Weights of a small image autoencoder.
Model: 48-pixel images, encoder arch repvgg, encoder norm groupnorm, encoder activation relu, encoder depths [2, 2, 4, 2], encoder widths [64, 128, 256, 512], decoder widths [64, 128, 256].
Training: adamw at rate 0.0016, 18100 steps, batches of 128.
Data: trained on photos of plants, animals and fungi (iNaturalist), 155796 training examples, 14.9 epochs.
Rows from block 4 of the encoder of a small image autoencoder, named by matrix and row number. Rows with one number belong to one channel. Each number is 128 + 24 x the weight over its row's rms, rounded and kept within 0 to 255. All counts start at 0. Numbers have three digits each. After the name is the row's rms in percent of the matrix's.
After each channel's rows are labels from the 100 images, of 14976, where the channel reaches its highest value: "responds to" is what is common among them. Only what is clearly more common there than usual is listed. The data: photos of plants, animals and fungi (iNaturalist).
# c3: 3x3 conv (encoder.blocks.4.c3.weight, 256x128x3x3, each kernel summed), inputs 0-63
# c1: pointwise conv (encoder.blocks.4.c1.weight, 256x128x1x1), inputs 0-63

c3.166 066:136121130128117132000120148137139114144128141140129157147132129099129127130134118141155116138082114139136114120135141133136122132117118128151142114116166120121135193132115152142080147127125118
c1.166 089:196128100103105185079128149156128153143157166120113114144153135097112097115135139134107149113140124113142113130133107129158159163125120131109141129104133064115111151149069134131109192135178154
responds to: phylum Chordata; class Aves; order Charadriiformes; order: Anseriformes

c3.224 051:117126120144125142177125132128130158144114134121160144134126147142123135123135133121099136116099124115150187121121124126135159132114121125116154127121161145141140255137138136109190120111142134
c1.224 074:118112116119117155100147079121137123127161160100167133152152125166106147129064119137130101096134100107148209119126134132119143154117154114113119143102158118149135157127117117132146121118131137
responds to: order Charadriiformes

c3.101 049:117120101095108151143111115134092126118165120117130111139130111091121116112132118103044152132091126089140116130134112115120027119124136125114077093148122142119095149102134117131077106130181100
c1.101 084:122130118104116105140165121118138117132117096134130092157110153149117123105122079104081187186076146100123133134132145116126100119150108090122117124150121195133103145147102096124123129125144156
responds to: class Insecta; phylum Arthropoda; order Lepidoptera

c3.30 085:115128137117130120000131144123109109137111147136128104079127125112125110139128117129113134136077135133114117138152117123133134122141126128137104116126160110121131088122116089119116125117143129
c1.30 105:128139116126136120041171109150147148127169191128159169111127148162158123134129118134135110146120116138124141161120112122133103126122137146136116129175169152151156181143142107149128153148150131
responds to: phylum Chordata; class Aves; order Charadriiformes

c3.22 052:126133123150132106224142118130135133155105112103143062097132164144126136153123120121147168110034149134114135166148155159114096130136140125120139166118170134125162049135123126133143115103135145
c1.22 121:120136133141150137120132118122125127162129111108151116128114139123136126138130149155164065132047135175124125159163141172104095140154131159144174147109128148162121134114146149179106131176111154
responds to: phylum Chordata; class Aves

c3.185 082:152131136137144147183139111135132160155112108132154162144127146143127141135133134140118093155178160154155160142157108132146201120139137131140160159154131166169104204138155125149144128139155132
c1.185 091:163134115135130116151158134104166181119085084093166160132110108141126161150104111144102093150139152148107138126141156142155122069084058135114129137192081150084116115113087121089099149131097140
responds to: phylum Chordata; class Aves

c3.170 048:127130128129109125047119116136112131133139131173168213173129140117119124126124123132108139128063107126175124122151133107114148121123156130092137138086144146138153209124133142133080170125143114
c1.170 071:126129123131118130120111131115109126136120127145172109121146115110130127138106113128139121115121100135255164141132138117163129078156123170138119120159120125104138164145082147132119182103125119
responds to: class Aves

c3.156 056:128129120109126110226155100120136113124106141117121093077132119124128137105119110098111182117107135136106141152126127115108126131125089129126123113129158110138122000122113104122119104117137145
c1.156 093:153127110141117144105155136101144141146122124095144099097139103107109130094107138130138137148081157160126140135167150123117055119123074141139134133094111158139148151119135100133120141125108149
responds to: phylum Chordata; class Aves; order Charadriiformes

c3.236 076:115131124088114095141116130124102116109090117117116139100132111114127119114080111123111096125085119136093088095098174082120102125101119131126082112136102148095107139103101115104068101118110123
c1.236 100:110138117118137121165106122121139124141093106149159152190140134155120154130124136097150155126116166150126123104054157134146089127100105168129092102140138120106127119141108137122102122129121135
responds to: phylum Chordata; class Aves; order Anseriformes; family: Anatidae

c3.58 065:150124143151142133147159129132147164157156137143149149144130151133127149132155155147149177149126137133143179151163186134135082132147134131135213155157177123145151111150145147129115157135155152
c1.58 099:131123123103101153088096162132109094134142123186127148148106128176157172160102165099146079119111147149129162112121116164102125126178111125141145146119163123124117102117140112105123086114147120
responds to: class Aves; order Anseriformes; family: Anatidae

c3.13 065:130130125146140119000106128129115135159122109137153116119127148112128106150158128135120026130058135123131132146144139141131104123134122130131157146110151133126133159142119121118138115129112129
c1.13 104:141118124125145110067124111143140147133082124147141119130119154109126153163139123141125055131071135149142105190138186164134102097126106109124137146092148109120142190131125126127137124147125151
responds to: phylum Chordata; class Aves

c3.249 082:133128138122118131126156159131124141125195131141138191164128128130131139131130138138151158130138129137151151099125146139141103121131135126142119124119104130131119254125137155138107157127123130
c1.249 100:104145098146127120103116139147112140120085087136138175132148117146128157148135141104158142128143121108139161101127103128138148145085126148128129120120146122134115226107099144114151146147122136
responds to: phylum Chordata; class Aves; order Anseriformes; family: Anatidae

c3.17 035:156126167152158141163143146116133161152132110168140185134129141109127153133176143146104170170188150120131181150142176125159130139142137136145166133084150087114148100134130131121136153133139130
c1.17 074:166145166097152146126159151118092126132137131172124152112127149129127125171104124145126126194124156108118169147160136139149070128107110117124144162101135107118161141097164143155142127102143132
responds to: phylum Chordata; class Aves

c3.155 057:133133133147145135142128112129148128118165122121132121140131129122129123115172138134132167133073141128144153154153118122126067136135117126129160119135158122154115087101133154155119136168154141
c1.155 129:110127133125127127132110160120124126120113144129110113104148108102133132128118167139159131138100147126133096155119050138135095114164129146137104131094061106119110184097139150084117109173130130
responds to: order Anseriformes; family: Anatidae

c3.247 203:103128097105117102099098105129103111105110115104105104085127120132132095117090099092098069098103101123092097096130142108097125127100115128103146132121113134106106094109098106101112096128100120
c1.247 130:134120128130122127145124121147163153128064106120158193124125141149134143175132101105151107138123103113129109136127198144122135110110103129117118124117152122119117220145126119112113113140129116
responds to: phylum Chordata; class Aves; order Charadriiformes

c3.209 061:101132114144112130171084123124143112127079122093128117052129114134127114127105144114121167095155120117118121129105116133079186128126119121127093130091148118103130060142126143134093093118119144
c1.209 109:113141166120165147161142130174121159156173143136149154093131142150122106116104123127120135119134157167109125140137110119086110110133151134122123131139126141108132133134148112160097146143141129
responds to: phylum Chordata; class Aves; order Charadriiformes

c3.143 143:153128115179141158173119116131179133170154112122155151163127149144127138134164159122144122133165151142155148156148136149121130118165115127120127132142165162158142157166147145154147131153155119
c1.143 120:124125120136127084150116154124151126136089132138128167179133120155096157130118096152086081133082114139154100141114166141150090104116096126122070118173125190149118191125109124122132157101101126
responds to: order Anseriformes; family: Anatidae

c3.133 138:111129085117116111148083105128147105090107075089105125079125109125127115118082107093160129098141113127111101099119131108108114129105128131089124114114091129086130108106111126100101101132111113
c1.133 135:122114082107170134197131123160084117109109074125104167119123133121125117128107121117129197132127153145158137134114149119159070127123153125116112119081174115132138115140136146125130103154170109
responds to: class Insecta; phylum Arthropoda; order Lepidoptera

c3.44 109:129130118111140154230145121134122125098162142126115139142126124144130133102120127135107233153127134127145140125099155121148183126111144127141138119119144146171104150107168117141176114116152134
c1.44 131:141140122151117156161104154142147148123089116115169149125143143113116113129103134141130114102121145131142122139184167123132145076141104128141160152129097152094113122139134103123134112122067120
responds to: phylum Chordata; class Aves; order Charadriiformes

c3.55 234:099129104115115093107112089126116097098103117101102117087128104129128101108088109100111104089116096118094089087122112094096149129095135129103139118127095128104118099101100119110099115122088110
c1.55 088:113137116115143125223144099107137133111150153127143198134130104123129144145155122126109188133153109140110118144137132109139145171121113119115111120031164141132098202128113144134140138111153125
responds to: phylum Arthropoda; class Insecta; order Lepidoptera

c3.20 036:126132143144138125160149150116151110145067098125132165162119131150136164133119140143179171120141132157139131147138110133118131130126121115126193153125171132141136151158138152168140126131119151
c1.20 088:159105123137153130143141108153143128165140093093184148135146148112120128137137125085133132107149124172134123158145205179113137129156096125132174174153173170140126127158144124139137113150139148
responds to: order Charadriiformes

c3.25 248:103128099085118101154115113128102108088149121100094123103129108128129104098075096099091124101083107109099101083117127088104119127093129128107127105133108124111097130091098107108114102121116115
c1.25 141:138123125138154154095119139146122147136152131150148189155128138106098139156158117148146072129084144143138134130170165148139105131131160118128183148111149163134131255126125125145141140154122111
responds to: phylum Chordata; class Aves; order Charadriiformes

c3.226 190:104130095117117112091092107129124114109126130094112089080128123122128098119085111083118105092136103123094100104132142124089121128112128127095132138118107125097115083121100114104105093135107108
c1.226 136:095123135112131133121154118149138157146227092129118190106118163168129113134117121104143110116131113150135185159069072129127104137147149135120092111116108111150176154136122088151121107136144117
responds to: order Charadriiformes

c3.169 035:175126154121126135130143134132095137131086125153136127138120116105119129105141123145093207156192157135135132138126117098159072117138118123146118097077161093095117173104131132141137123112169113
c1.169 070:111121139053126100093143149084084138109118143170128142139146142125134119153124138160079133162130123121177132152149142140169110115140123138156109159133122114113106115123089105151140124103161113
responds to: phylum Chordata; class Aves

c3.62 051:208123141168131132141134112123134142141063090144138131159131135192128154115154124139143138136122136125137126137115143120121122128132125126129094107100191118152138052121140147152111161109134135
c1.62 084:189161144154107124140093137148113170144096104147183141165136159199135169154099124150144119180130085153141076107128151117145120077132073106159118124115149129120098108139120127122083107163101122
responds to: phylum Chordata; class Aves

c3.178 074:105130107119109122000094165129110128150139125115133100135132154103130121133142124124111118129140127128107121134134130151121120131132091126110124110147115129095113176135106139103116121140143105
c1.178 113:135133107145131166078130092123098126115142143132108058128115128121138112133118102131118169139105113119126126093133123102147121147129097121130151119149099156123104176138140121132148132170165093
responds to: class Aves; order Charadriiformes

c3.196 039:111127120143156144065116130130135135124147117115135090121136140146136112147135115120141224119085136140140149161117116143124080118133105131138152153148207122149125166135128113122213093147089128
c1.196 075:085114102132123150096108131127153143096138147086114123140110125095106158157155176153140123098159107165123148135124128151169146157126092116139146155162127143129147126117145172120154094113093096
responds to: order Lepidoptera

c3.2 117:140125160134127139106133182130114162135116112162154228169130137142129151144142139163137106150108146114153149127128170140160103126130117129169113125128124137136138212131144159136126174134110133
c1.2 104:138124087151109130144127100146112139128101110130185157167137146132129126172087133117154129117121171156154144107082144139136077134135134121124110122067131129111175166121104127104127109130118147
responds to: phylum Chordata; class Aves; order Anseriformes; family: Anatidae

c3.206 076:108122133169118128160094146127145116130125094128144213133129109112131135118138151155164056111172123117159127105134139128144106130116104130126147121104109120087141182126135173132088123114093107
c1.206 108:146136148128115135217142146159088153131191115136129147145148143099104118103151101134142126114115156128105127142117128118147139147108163123116151090083163107105130121094066122113113143120164171
responds to: class Insecta; phylum Arthropoda; order Lepidoptera

c3.27 058:141129152148136133046155156137134137157103146155150117145119139142124155144162139152140124146090142134141155156138151131148134127145136133155182141119196111144146084136138121133135166123138150
c1.27 097:160122134133145167085121157149111143160140115156185119089170142144098108128130119129115084141099101158189140148164140168130125142157131144137156128069158111117100188170148132157141120142116138
responds to: phylum Chordata; class Aves; order Charadriiformes

c3.107 059:135126146130135121253142137132127117134108116131122227159126137130125134136134122133142184131069138134123139134126165134135104131135134126142119137115139131126135253141118120137158140128119123
c1.107 107:132135122157119120198144131135113126123117081129116170124119134155126103113126150100106138103106112113099148085149130102108181118142134161130106142107094159100126216133107114102128133089122114
responds to: class Insecta; phylum Arthropoda; order Lepidoptera

c3.227 088:140125145156119123004129150125201134167122138136144142145130123118126147144165131127212096127144127165126122151134102145121132135153114132128083123144138124133168115149116141146101149137126137
c1.227 101:110140100116170156099131119163115136127133164147148087123128155113139105112131108113125154186084144105162119138124089119147160176117087107128094119152146126153099104113131107092135122128208094
responds to: order Lepidoptera

c3.213 063:104129117134095137010118153131184112140163110118131164152137117124128160126178148132173073115160119138130112117125106128127122124135076130120108097137105113116165148136127159157147144113138138
c1.213 095:123126112120147137136123118162097121133148138127122106135114142146117145132138102139088112158110107139129151142120083128160146140115077134140157118145173167136122166138131106112208119113220124
responds to: order Lepidoptera

c3.223 049:126123127083131091195139112128091106081137097116099158122127109091133135114111121111086140112119123076121111101126142118110148125111078129125087144116084129114119160097104122133105109121139118
c1.223 098:134155131122123127161146115125085081101137118155137141137125096083136115113120140105130146127166148111136126125177114122117161129146085107124142154097117095119134174129142140129131109097147136
responds to: class Insecta; phylum Arthropoda; order Lepidoptera

c3.15 054:137123148156142139122099138124121169159177144141160050102129141132121122147125138129118104159071149135139163170171086158142102129145113125139161160145166125131137098142135102131126135105146137
c1.15 097:136090119150142114096094156110161116162150147151135120135136134130143125137151133115164053155094179176140119133167198151099103139147108103153138138158144130106137180161132128127122132159133127
responds to: phylum Chordata; class Aves; order Charadriiformes