config.yaml
image_size: 48
bottleneck: "plain"
encoder_weight_standardization: false
encoder_widths: [64, 128, 256, 512]
decoder_blocks_per_level: 1
decoder_upsampling: "transposed_conv"
lr: 0.0016
warmup_steps: 900
Rows from block 5 of the encoder of a small image autoencoder, named by matrix and row number. Rows with one number belong to one channel. Each number is 128 + 24 x the weight over its row's rms, rounded and kept within 0 to 255. All counts start at 0. Numbers have three digits each.
After each channel's rows are labels from the 100 images, of 14976, where the channel reaches its highest value: "strongest on" is what is common among them. Only what is clearly more common there than usual is listed. The data: photos of plants, animals and fungi (iNaturalist).
# c3: 3x3 conv (encoder.blocks.5.c3.weight, 256x256x3x3, each kernel summed), inputs 172-255
# c1: pointwise conv (encoder.blocks.5.c1.weight, 256x256x1x1), inputs 172-255

c3.3:129134127171138133127124127173103112177122158123145126118124154154164126139203152190124110126143168128165163156141156153124157145115181160137156147149154159154143162142131115167119142136158126155136163162140120124093162144161162185163153133140144165151
c1.3:138097122109099095123148084147139146128157106128148127127108131120146144133150153194129145116133137134126150126143135148190122138129167159067179122141147130131157161118147148129150212129135134107110107101121107165162165121117210155142104134124117093135
strongest on: class Aves; order Charadriiformes

c3.26:126131127142182127128090147156118136155101136107136116154133093120142107109242114134133110128123138129098128120144097114109135149120128128072140124137180145122133149120117097140117168133140123117111125215129145101023116126132181141139118104099122153132
c1.26:153137134157168126120123151111149112115146107184108132148143120108153098130140152147128128138114095116107148115148133126164098119121130139155151113130157141116139120105136145115147140139140151095127133070122130151023133144111230113110110143125123080127
strongest on: class Aves; order Charadriiformes

c3.107:133129122162114123130133076132130095117138136117134126094133100116117131119174147089130124129132123126153123119139114114125129136144118128113138129130243160123138114103126127141129146129124126105111132095131107134108135125143228136129131113104127119126
c1.107:145111110134100154123112088145135130137133111057115134111126131152129151119112113135134129110119114123119107072139122093106112131130155173136125121116100099120135037114140128132128127108112124095092131118115088110135119117155122124109131115111135139141
strongest on: order Lepidoptera

c3.129:132152122167131156130147104123135162141113112154118148077126140134129122116110112155136139125149096130131139132142141121090120125122135138142094135136164114131125170156156138100124162140130135118143141113117138144168150131136164215071124141137111146139
c1.129:141146125162123105125127162122130143170142148148120125088169169139138133092169136070127143179136086140125127149117096143081144145127157139104136149138160105155123125160154137133122130132119143160070098146146161111181126139142138140180116152138135150133
strongest on: class Aves; order Charadriiformes

c3.49:133147125178188165127127146157127127155127155142155138175131133122165136147153189157140135127139156131140115135175130140154138154151157139148151140134222138142132125106144150162137153136115143123124135150127165127178117137167181103157146127133136158147
c1.49:112134138127179098123142173103103071089150146138102098133128125139109122132150108108100113118137108131160132109096127139096124150119084107147144127135181160154145066112117118132153110129118108084097150115123145090139072105141118099157141120123083094113
strongest on: class Aves; order Charadriiformes

c3.253:119119127178165134130157119125151107116160152127097154167133130131140143164121179197128125125114126124170138124086138131181125110154138113149142135120202141089152151099117188147141196104147114121128139157132097139157173111138127156147136142116092097129
c1.253:107132148128142166139168186114136126158122145141119163129181113104112115124145158134175135152169156136156122131143099125124118099142126138088166151142165152087119176175141138163075133132150128157127109161100150132127174128120128090127139127142136133127
strongest on: class Aves

c3.45:117110130117152122113108125090099153119100103146101135080126110124116107090093117097122108129124083129082127101141102102107103102114085109130092101125099139106113144119124090083121114130101129129108109093118125099126113109099117142090126120114111121118
c1.45:126126140114153117105136172097136133149137164134161112070125128139128117159142022144137136129117141131148136138148139142086122149156182138119104137130073124152139181159148116120133093137132132149120131139113118149160145112163122146166126137122120087106
strongest on: class Aves

c3.63:108118128139132115115100102109124130140103095092103109098125097114135101124133092123123117123119090129064111118140082100118107114113118120046099120110140085114110148138122128094112155116108121116118108170113130107154125120106136178084097109100102149132
c1.63:130126145135097136119129105116131116149145141117128140130142123138177168152164143112183135149140142138108148139137108151122158151144157139054162149151164112163138167169103138162130158156136121109099118146146143108152142141107100145138151110108144159146
strongest on: class Aves; order Charadriiformes

c3.88:093116128118139139145099118118085092156084109111122117107129101117125084084116101133108089125120104126077114119122109110089125118111113116108109103119094116122103129127102078108096107117139119107121108136109117088103098119121131120101108109109121147121
c1.88:141135142139174132141140157154146136119150136161154159140132152148135147164112169176147126106134127133099138129110162131177118135141141141161152137127084126122150097090147152116151111136152130107172168093115133151079154147162148143126144156151136101143
strongest on: class Aves; order Charadriiformes

c3.187:108115130147131132138092087124114134114101128000122111104130099106136097107168118103108088132105124131125104112108111124106120123131095123098139111124089119114108171175099105097114129123122099118106114180121063098114115117119146130188123100091133141140
c1.187:122123119097133135148115133128117091107138135096119122141150124129134104099126098113111120152109146125153112115142149141112156119127072129123150116135124128119080181175121120111156037126124115119110111087110134104067081117154160093175123121125127097118
strongest on: class Aves

c3.113:151117120101152116132125137128125157138137118128129145136132137126117131142138125113123143115123121125161150127131138134138135120134137133121144130127174167131136212135140152140143175137126145112110125117128150124186175114107119171158127125135105133122
c1.113:157101125159103126148144128130122142148100127138197156086129115136126138139138146135160135133111079128162140128104127182146109106108153118126118108114206151136130160157144141127129149140135141146127112071147122129199160117141137136089131142168135176136
strongest on: class Aves

c3.119:117125130085140127123116159106104191123111134165096142091132136137112121108128085139120125124151115131141139124128149135069128128100086123147108123113137131128122139084144111122107164132145129132132103138130117119173124120121172081063123143141123121103
c1.119:133113131100174128092125179096094115108149170168088133069127148133088132116129137148142151110165089128123128131130118156105113133104134127141115119091208123140130200080160125104144165131117154192124103127120145124204100119119183048130134150165122116110
strongest on: class Aves

c3.250:134145126091127153139160113142150096126118136169132155132130149139129142138142180157149142122130153127162147122143161143140152134172130115158165138163145148118139147123156155152139159148130136133140124066152126146082142129164204086170101147142132141127
c1.250:147133119084186139151160172123134133123131146149113155119112129099096155116134099086110116118114121139131134078084126070121130127115152115152190149118172132116133080115131140147147123146118136118145126137134140116131086124125111064172148136108124144088
strongest on: class Aves

c3.6:128126129132164140131125163134109163141146168145134144081135105111153115120176151120115121134126140125127109109168137140171124124160130140133144123119183142127092185132136125143108190112106143154129139185141120120088132126176185144192174116112149157120
c1.6:157142145178156146113126207139147148142134155187130129134165135108140126142143184095130153163143110124102133128138101119086151116133182129150115145121175150139157129118167115137115136152142167161095148151113201109084106128140133123167164149145129150176
strongest on: class Aves; order Charadriiformes

c3.234:131132127088130109126144140121159097111132119164135134132128128148137132157151157120149138133120122129143136132115134141143136142153136126166140122129162131129129171123167225110151155142113143188122139078163126176000119142095155103126140132132149123142
c1.234:127141095135141121139116116136138152170124138123154154104094124109134088106160123130143119157136161112132133144151147136055144147140143152149134120155141156129122196140130159114116064171142140116143116035125131117072111122136091085086149127119127133136
strongest on: class Aves; order Charadriiformes

c3.10:121140127144151149138126148124121070131094144190113137117125123110138105104179133122105097123136101129117104132137113118081122141116134121096126133109184144128140181100134104122095180114147142133129107183126173105071134117130198127140117141126129150115
c1.10:146154125136121154127145154143141104136137145183123166126136156134150136124143153136138125134137120132108131142182123134129126130136132125136141130120177150130129183072181136102110155144139208102121125135112196137071121132108189117107118151145137130147
strongest on: phylum Chordata; class Aves

c3.104:126126133110153115124095128122134248103111152150125132145123090102131127137091109120112126161110106127122102128133126116093105121120120133146137130110168128122112091096143157122130213116094127128118121139143158137188158120124170128121131114117134146127
c1.104:114134130069089126099104057121164127123122181122135135124116089104120115132114117110118124147123123115114131098115063115084131111147105130101118100124149104107107084139130115119119109117102100145110081130107125143252162118105131113128127110081116150106
strongest on: class Aves; order Charadriiformes

c3.185:096123127148152138138090086159106162176014145115156127130123122141146100096077176165110086132109145129086136124136141117118136112136123132180124107136074128130116085160129089117107104121142116148132137113100106092163119132138145118180133132139131137130
c1.185:127128140129120117094150112132125138103138131116128130120116119119126150114086136144097149125101157118125130090126160100181103127147102137146149108125080112140147077102151117092152117125103112117144155144111148127135137128156153097144164138125166073126
strongest on: phylum Chordata; class Aves

c3.31:129131132073139120125114153109117179086131129139141121137127144140117130096131137110122120144144153124172149135105138148112152125110106132114165112126169161130115159159112112148120252130155119122133093079138116130090105128147156023168132160141143126095
c1.31:166127133034106170108147134129151142109138103164144147150156142125157151143156146159167138142151150152122140122143116126120137139114149133144125132157194115096133173118143132145126211124134132102123081076140142137114102143115182060095128133166152165114
strongest on: phylum Chordata; class Aves; order Charadriiformes

c3.79:112140124255153121142116117179120169151114131117160136124129129116145119148098152125126126114138147135099112138154121138169158154150163134115148140133058058138118082135103130141130123121113116174131148188144130118189143139113068222146136115117123126148
c1.79:138134144190152118102128109130127117087123129137133158148145115075111130161113108140138139111131114121108119121104122143180126130171123124115150101100130093145129054093113139160127135154124132193147139105182148115100140120085053160124158105139142120109
strongest on: class Aves; order Anseriformes; family: Anatidae

c3.66:123131131129118121122179131106152098132120132115140130132123117110124135136054123124127136123106119132162102115114146126133156097113129117162165139105087085112124132152134160132141110137096120110112136083162097148112225108139101149105111126120141115133
c1.66:142159126108129150135190126128159136162114161131126135072130139116128164133117128100146141130134153132147111126110143148108173095107133144142150138118055102142114080149151148156130100115101136106131148127160149090143148121147094096101125143140152164157
strongest on: class Aves; order Charadriiformes

c3.94:108120133124140124100138118101127115095123099111118132103130100104105103108045104105119129127116086129061094109132111107155091119121105113099116110090110063118086144067123116108116129124081124130114107141102122120095108110093114128087112120112116124100
c1.94:128120148138104151100106094107130061110113086108131176144137130086125062117103127112119125133151106125101118114139107155114135140147129128136147094108119110126078067117143084138100131140111145113154113084123137115072138112103080161117129142150153165100
strongest on: class Aves

c3.191:102108127119110119116113099100114133112112102100109118094128081108114092105109089095116110128113095128079100107128103110106098118117104121070103109099140095107095127104122109097115116121098122118108111132111116111118093110102117124101114096089116127114
c1.191:166158138135144131120171121137156191107175127158133157142117145137129152142134146130162183133139155118158147149175151173146151135151139134150161134159130135138157125151173153152153107172140145151138129171130147165127143132147149113154136155143139132153
strongest on: class Aves; order Charadriiformes

c3.4:114137124164166134101141199142116125160123166170135136103131148113149131120137148141118114128119137128119109124108146131164107140118148127153157136104174065139096096068140128124115126127076151178119125214115163144121155126167206151162124157138132130130
c1.4:135146130169173168127155210152134104161118156210119155086143158115145122137117164127123129104127125135107132141143142109124134112124138133163150127123119138129114084078162129121119093158136177175141136139120195118098126139146142127121134153150147123149
strongest on: class Aves

c3.60:144124127044188130135151188104132146103143135228111151115125151132107143135184119114148154126116110127129130131140120108122123121148090119157121130131172137136137116106165149131140130135119174116130113062126187151116106136130155054163132146152125108119
c1.60:094125136105143120139114142149094140170118130117135116064106129114152115110152107136145135124123136129122133174138098162091121139127144127107136129137169119157133182169128123137107075147139131109075108120094128121196142135126130060131106127124106155151
strongest on: class Aves

c3.8:135164128114172168165137158130118126127120175169142163109128140115126127105199122105137120123155138127142156141146145155091165141145134127125149134153200120152128182162157100146120197145161156159144132115145145128070134128160187111177148150139161137105
c1.8:145165120122142177126136154145152109150112124166108167124115153123147117107160148119128134128168116143089139142181100147101111145135128107115128152136193129123137179130176133123109161134153176144108123116132182132088126145141169101138114168143127138153
strongest on: class Aves

c3.101:125137123202113127144124123160128121126104143095146115122125122130148110118127123115141125117119141127098104131140102134136133141119146139127111131133162092134105140149134097115128143143121117110130156102129140105042147127116088175142154094125128164131
c1.101:141114096175152127177108138142105120105126138102139120110136113151096145110153101099130111114150116122149118167107143119081147127147147130117128109135176131127099119172132100156101137113153134118120126063152150114184102136117132199127133136150104164129
strongest on: class Insecta; phylum Arthropoda; order Lepidoptera

c3.41:095120128087130148125100085082125124134084124087157122146136099133142103136079167153143135136107149128092092115111095111213130146149128144126141127132173147083118143121107169115121177139111100103132136160125119138126092145112104130100134078092137196131
c1.41:098134140090137144119160145000128161130110147150123148163162123139133151103128121107142131149131083130144128126121126126128130097120084141147150144134164151068131144155133177134101178122134122139134128095157138144188093128111094129121171116135140139129
strongest on: class Aves

c3.167:142117133133154129127140146134175144105137154047121118141132111121134135164147139141128151131100141127192095109130132151125131133148162127153158136109147154132171134118105169109156177129112107139119127144152045135150194117123117144172141103119153101129
c1.167:168134103127198130121151203128152165136106149161118128117147131141137135146121105122159150141098115142163112139101174132087130123108162097137136130085115080138124097126113111131128088142121125143108116152137145122150166099143115104120130143120149084088
strongest on: class Aves; order Charadriiformes

c3.197:099103129111144113121107113086103125110099112093108105079127097115100092089089101097108104127114097128101108110107099103112114107119089115107100099108134113108093127118104090102108125115102111122114102135113099104107103108105112121114111103104114123101
c1.197:136144138162107132145150121143134158150134154099136117116115169160118152150122128133129148116157145127173146151096168133123154128144143143154114160137178150145132166167081130147160190132145102133154152157131098137044148141154141182156161156161144131128
strongest on: class Aves; order Charadriiformes; order: Anseriformes; family: Anatidae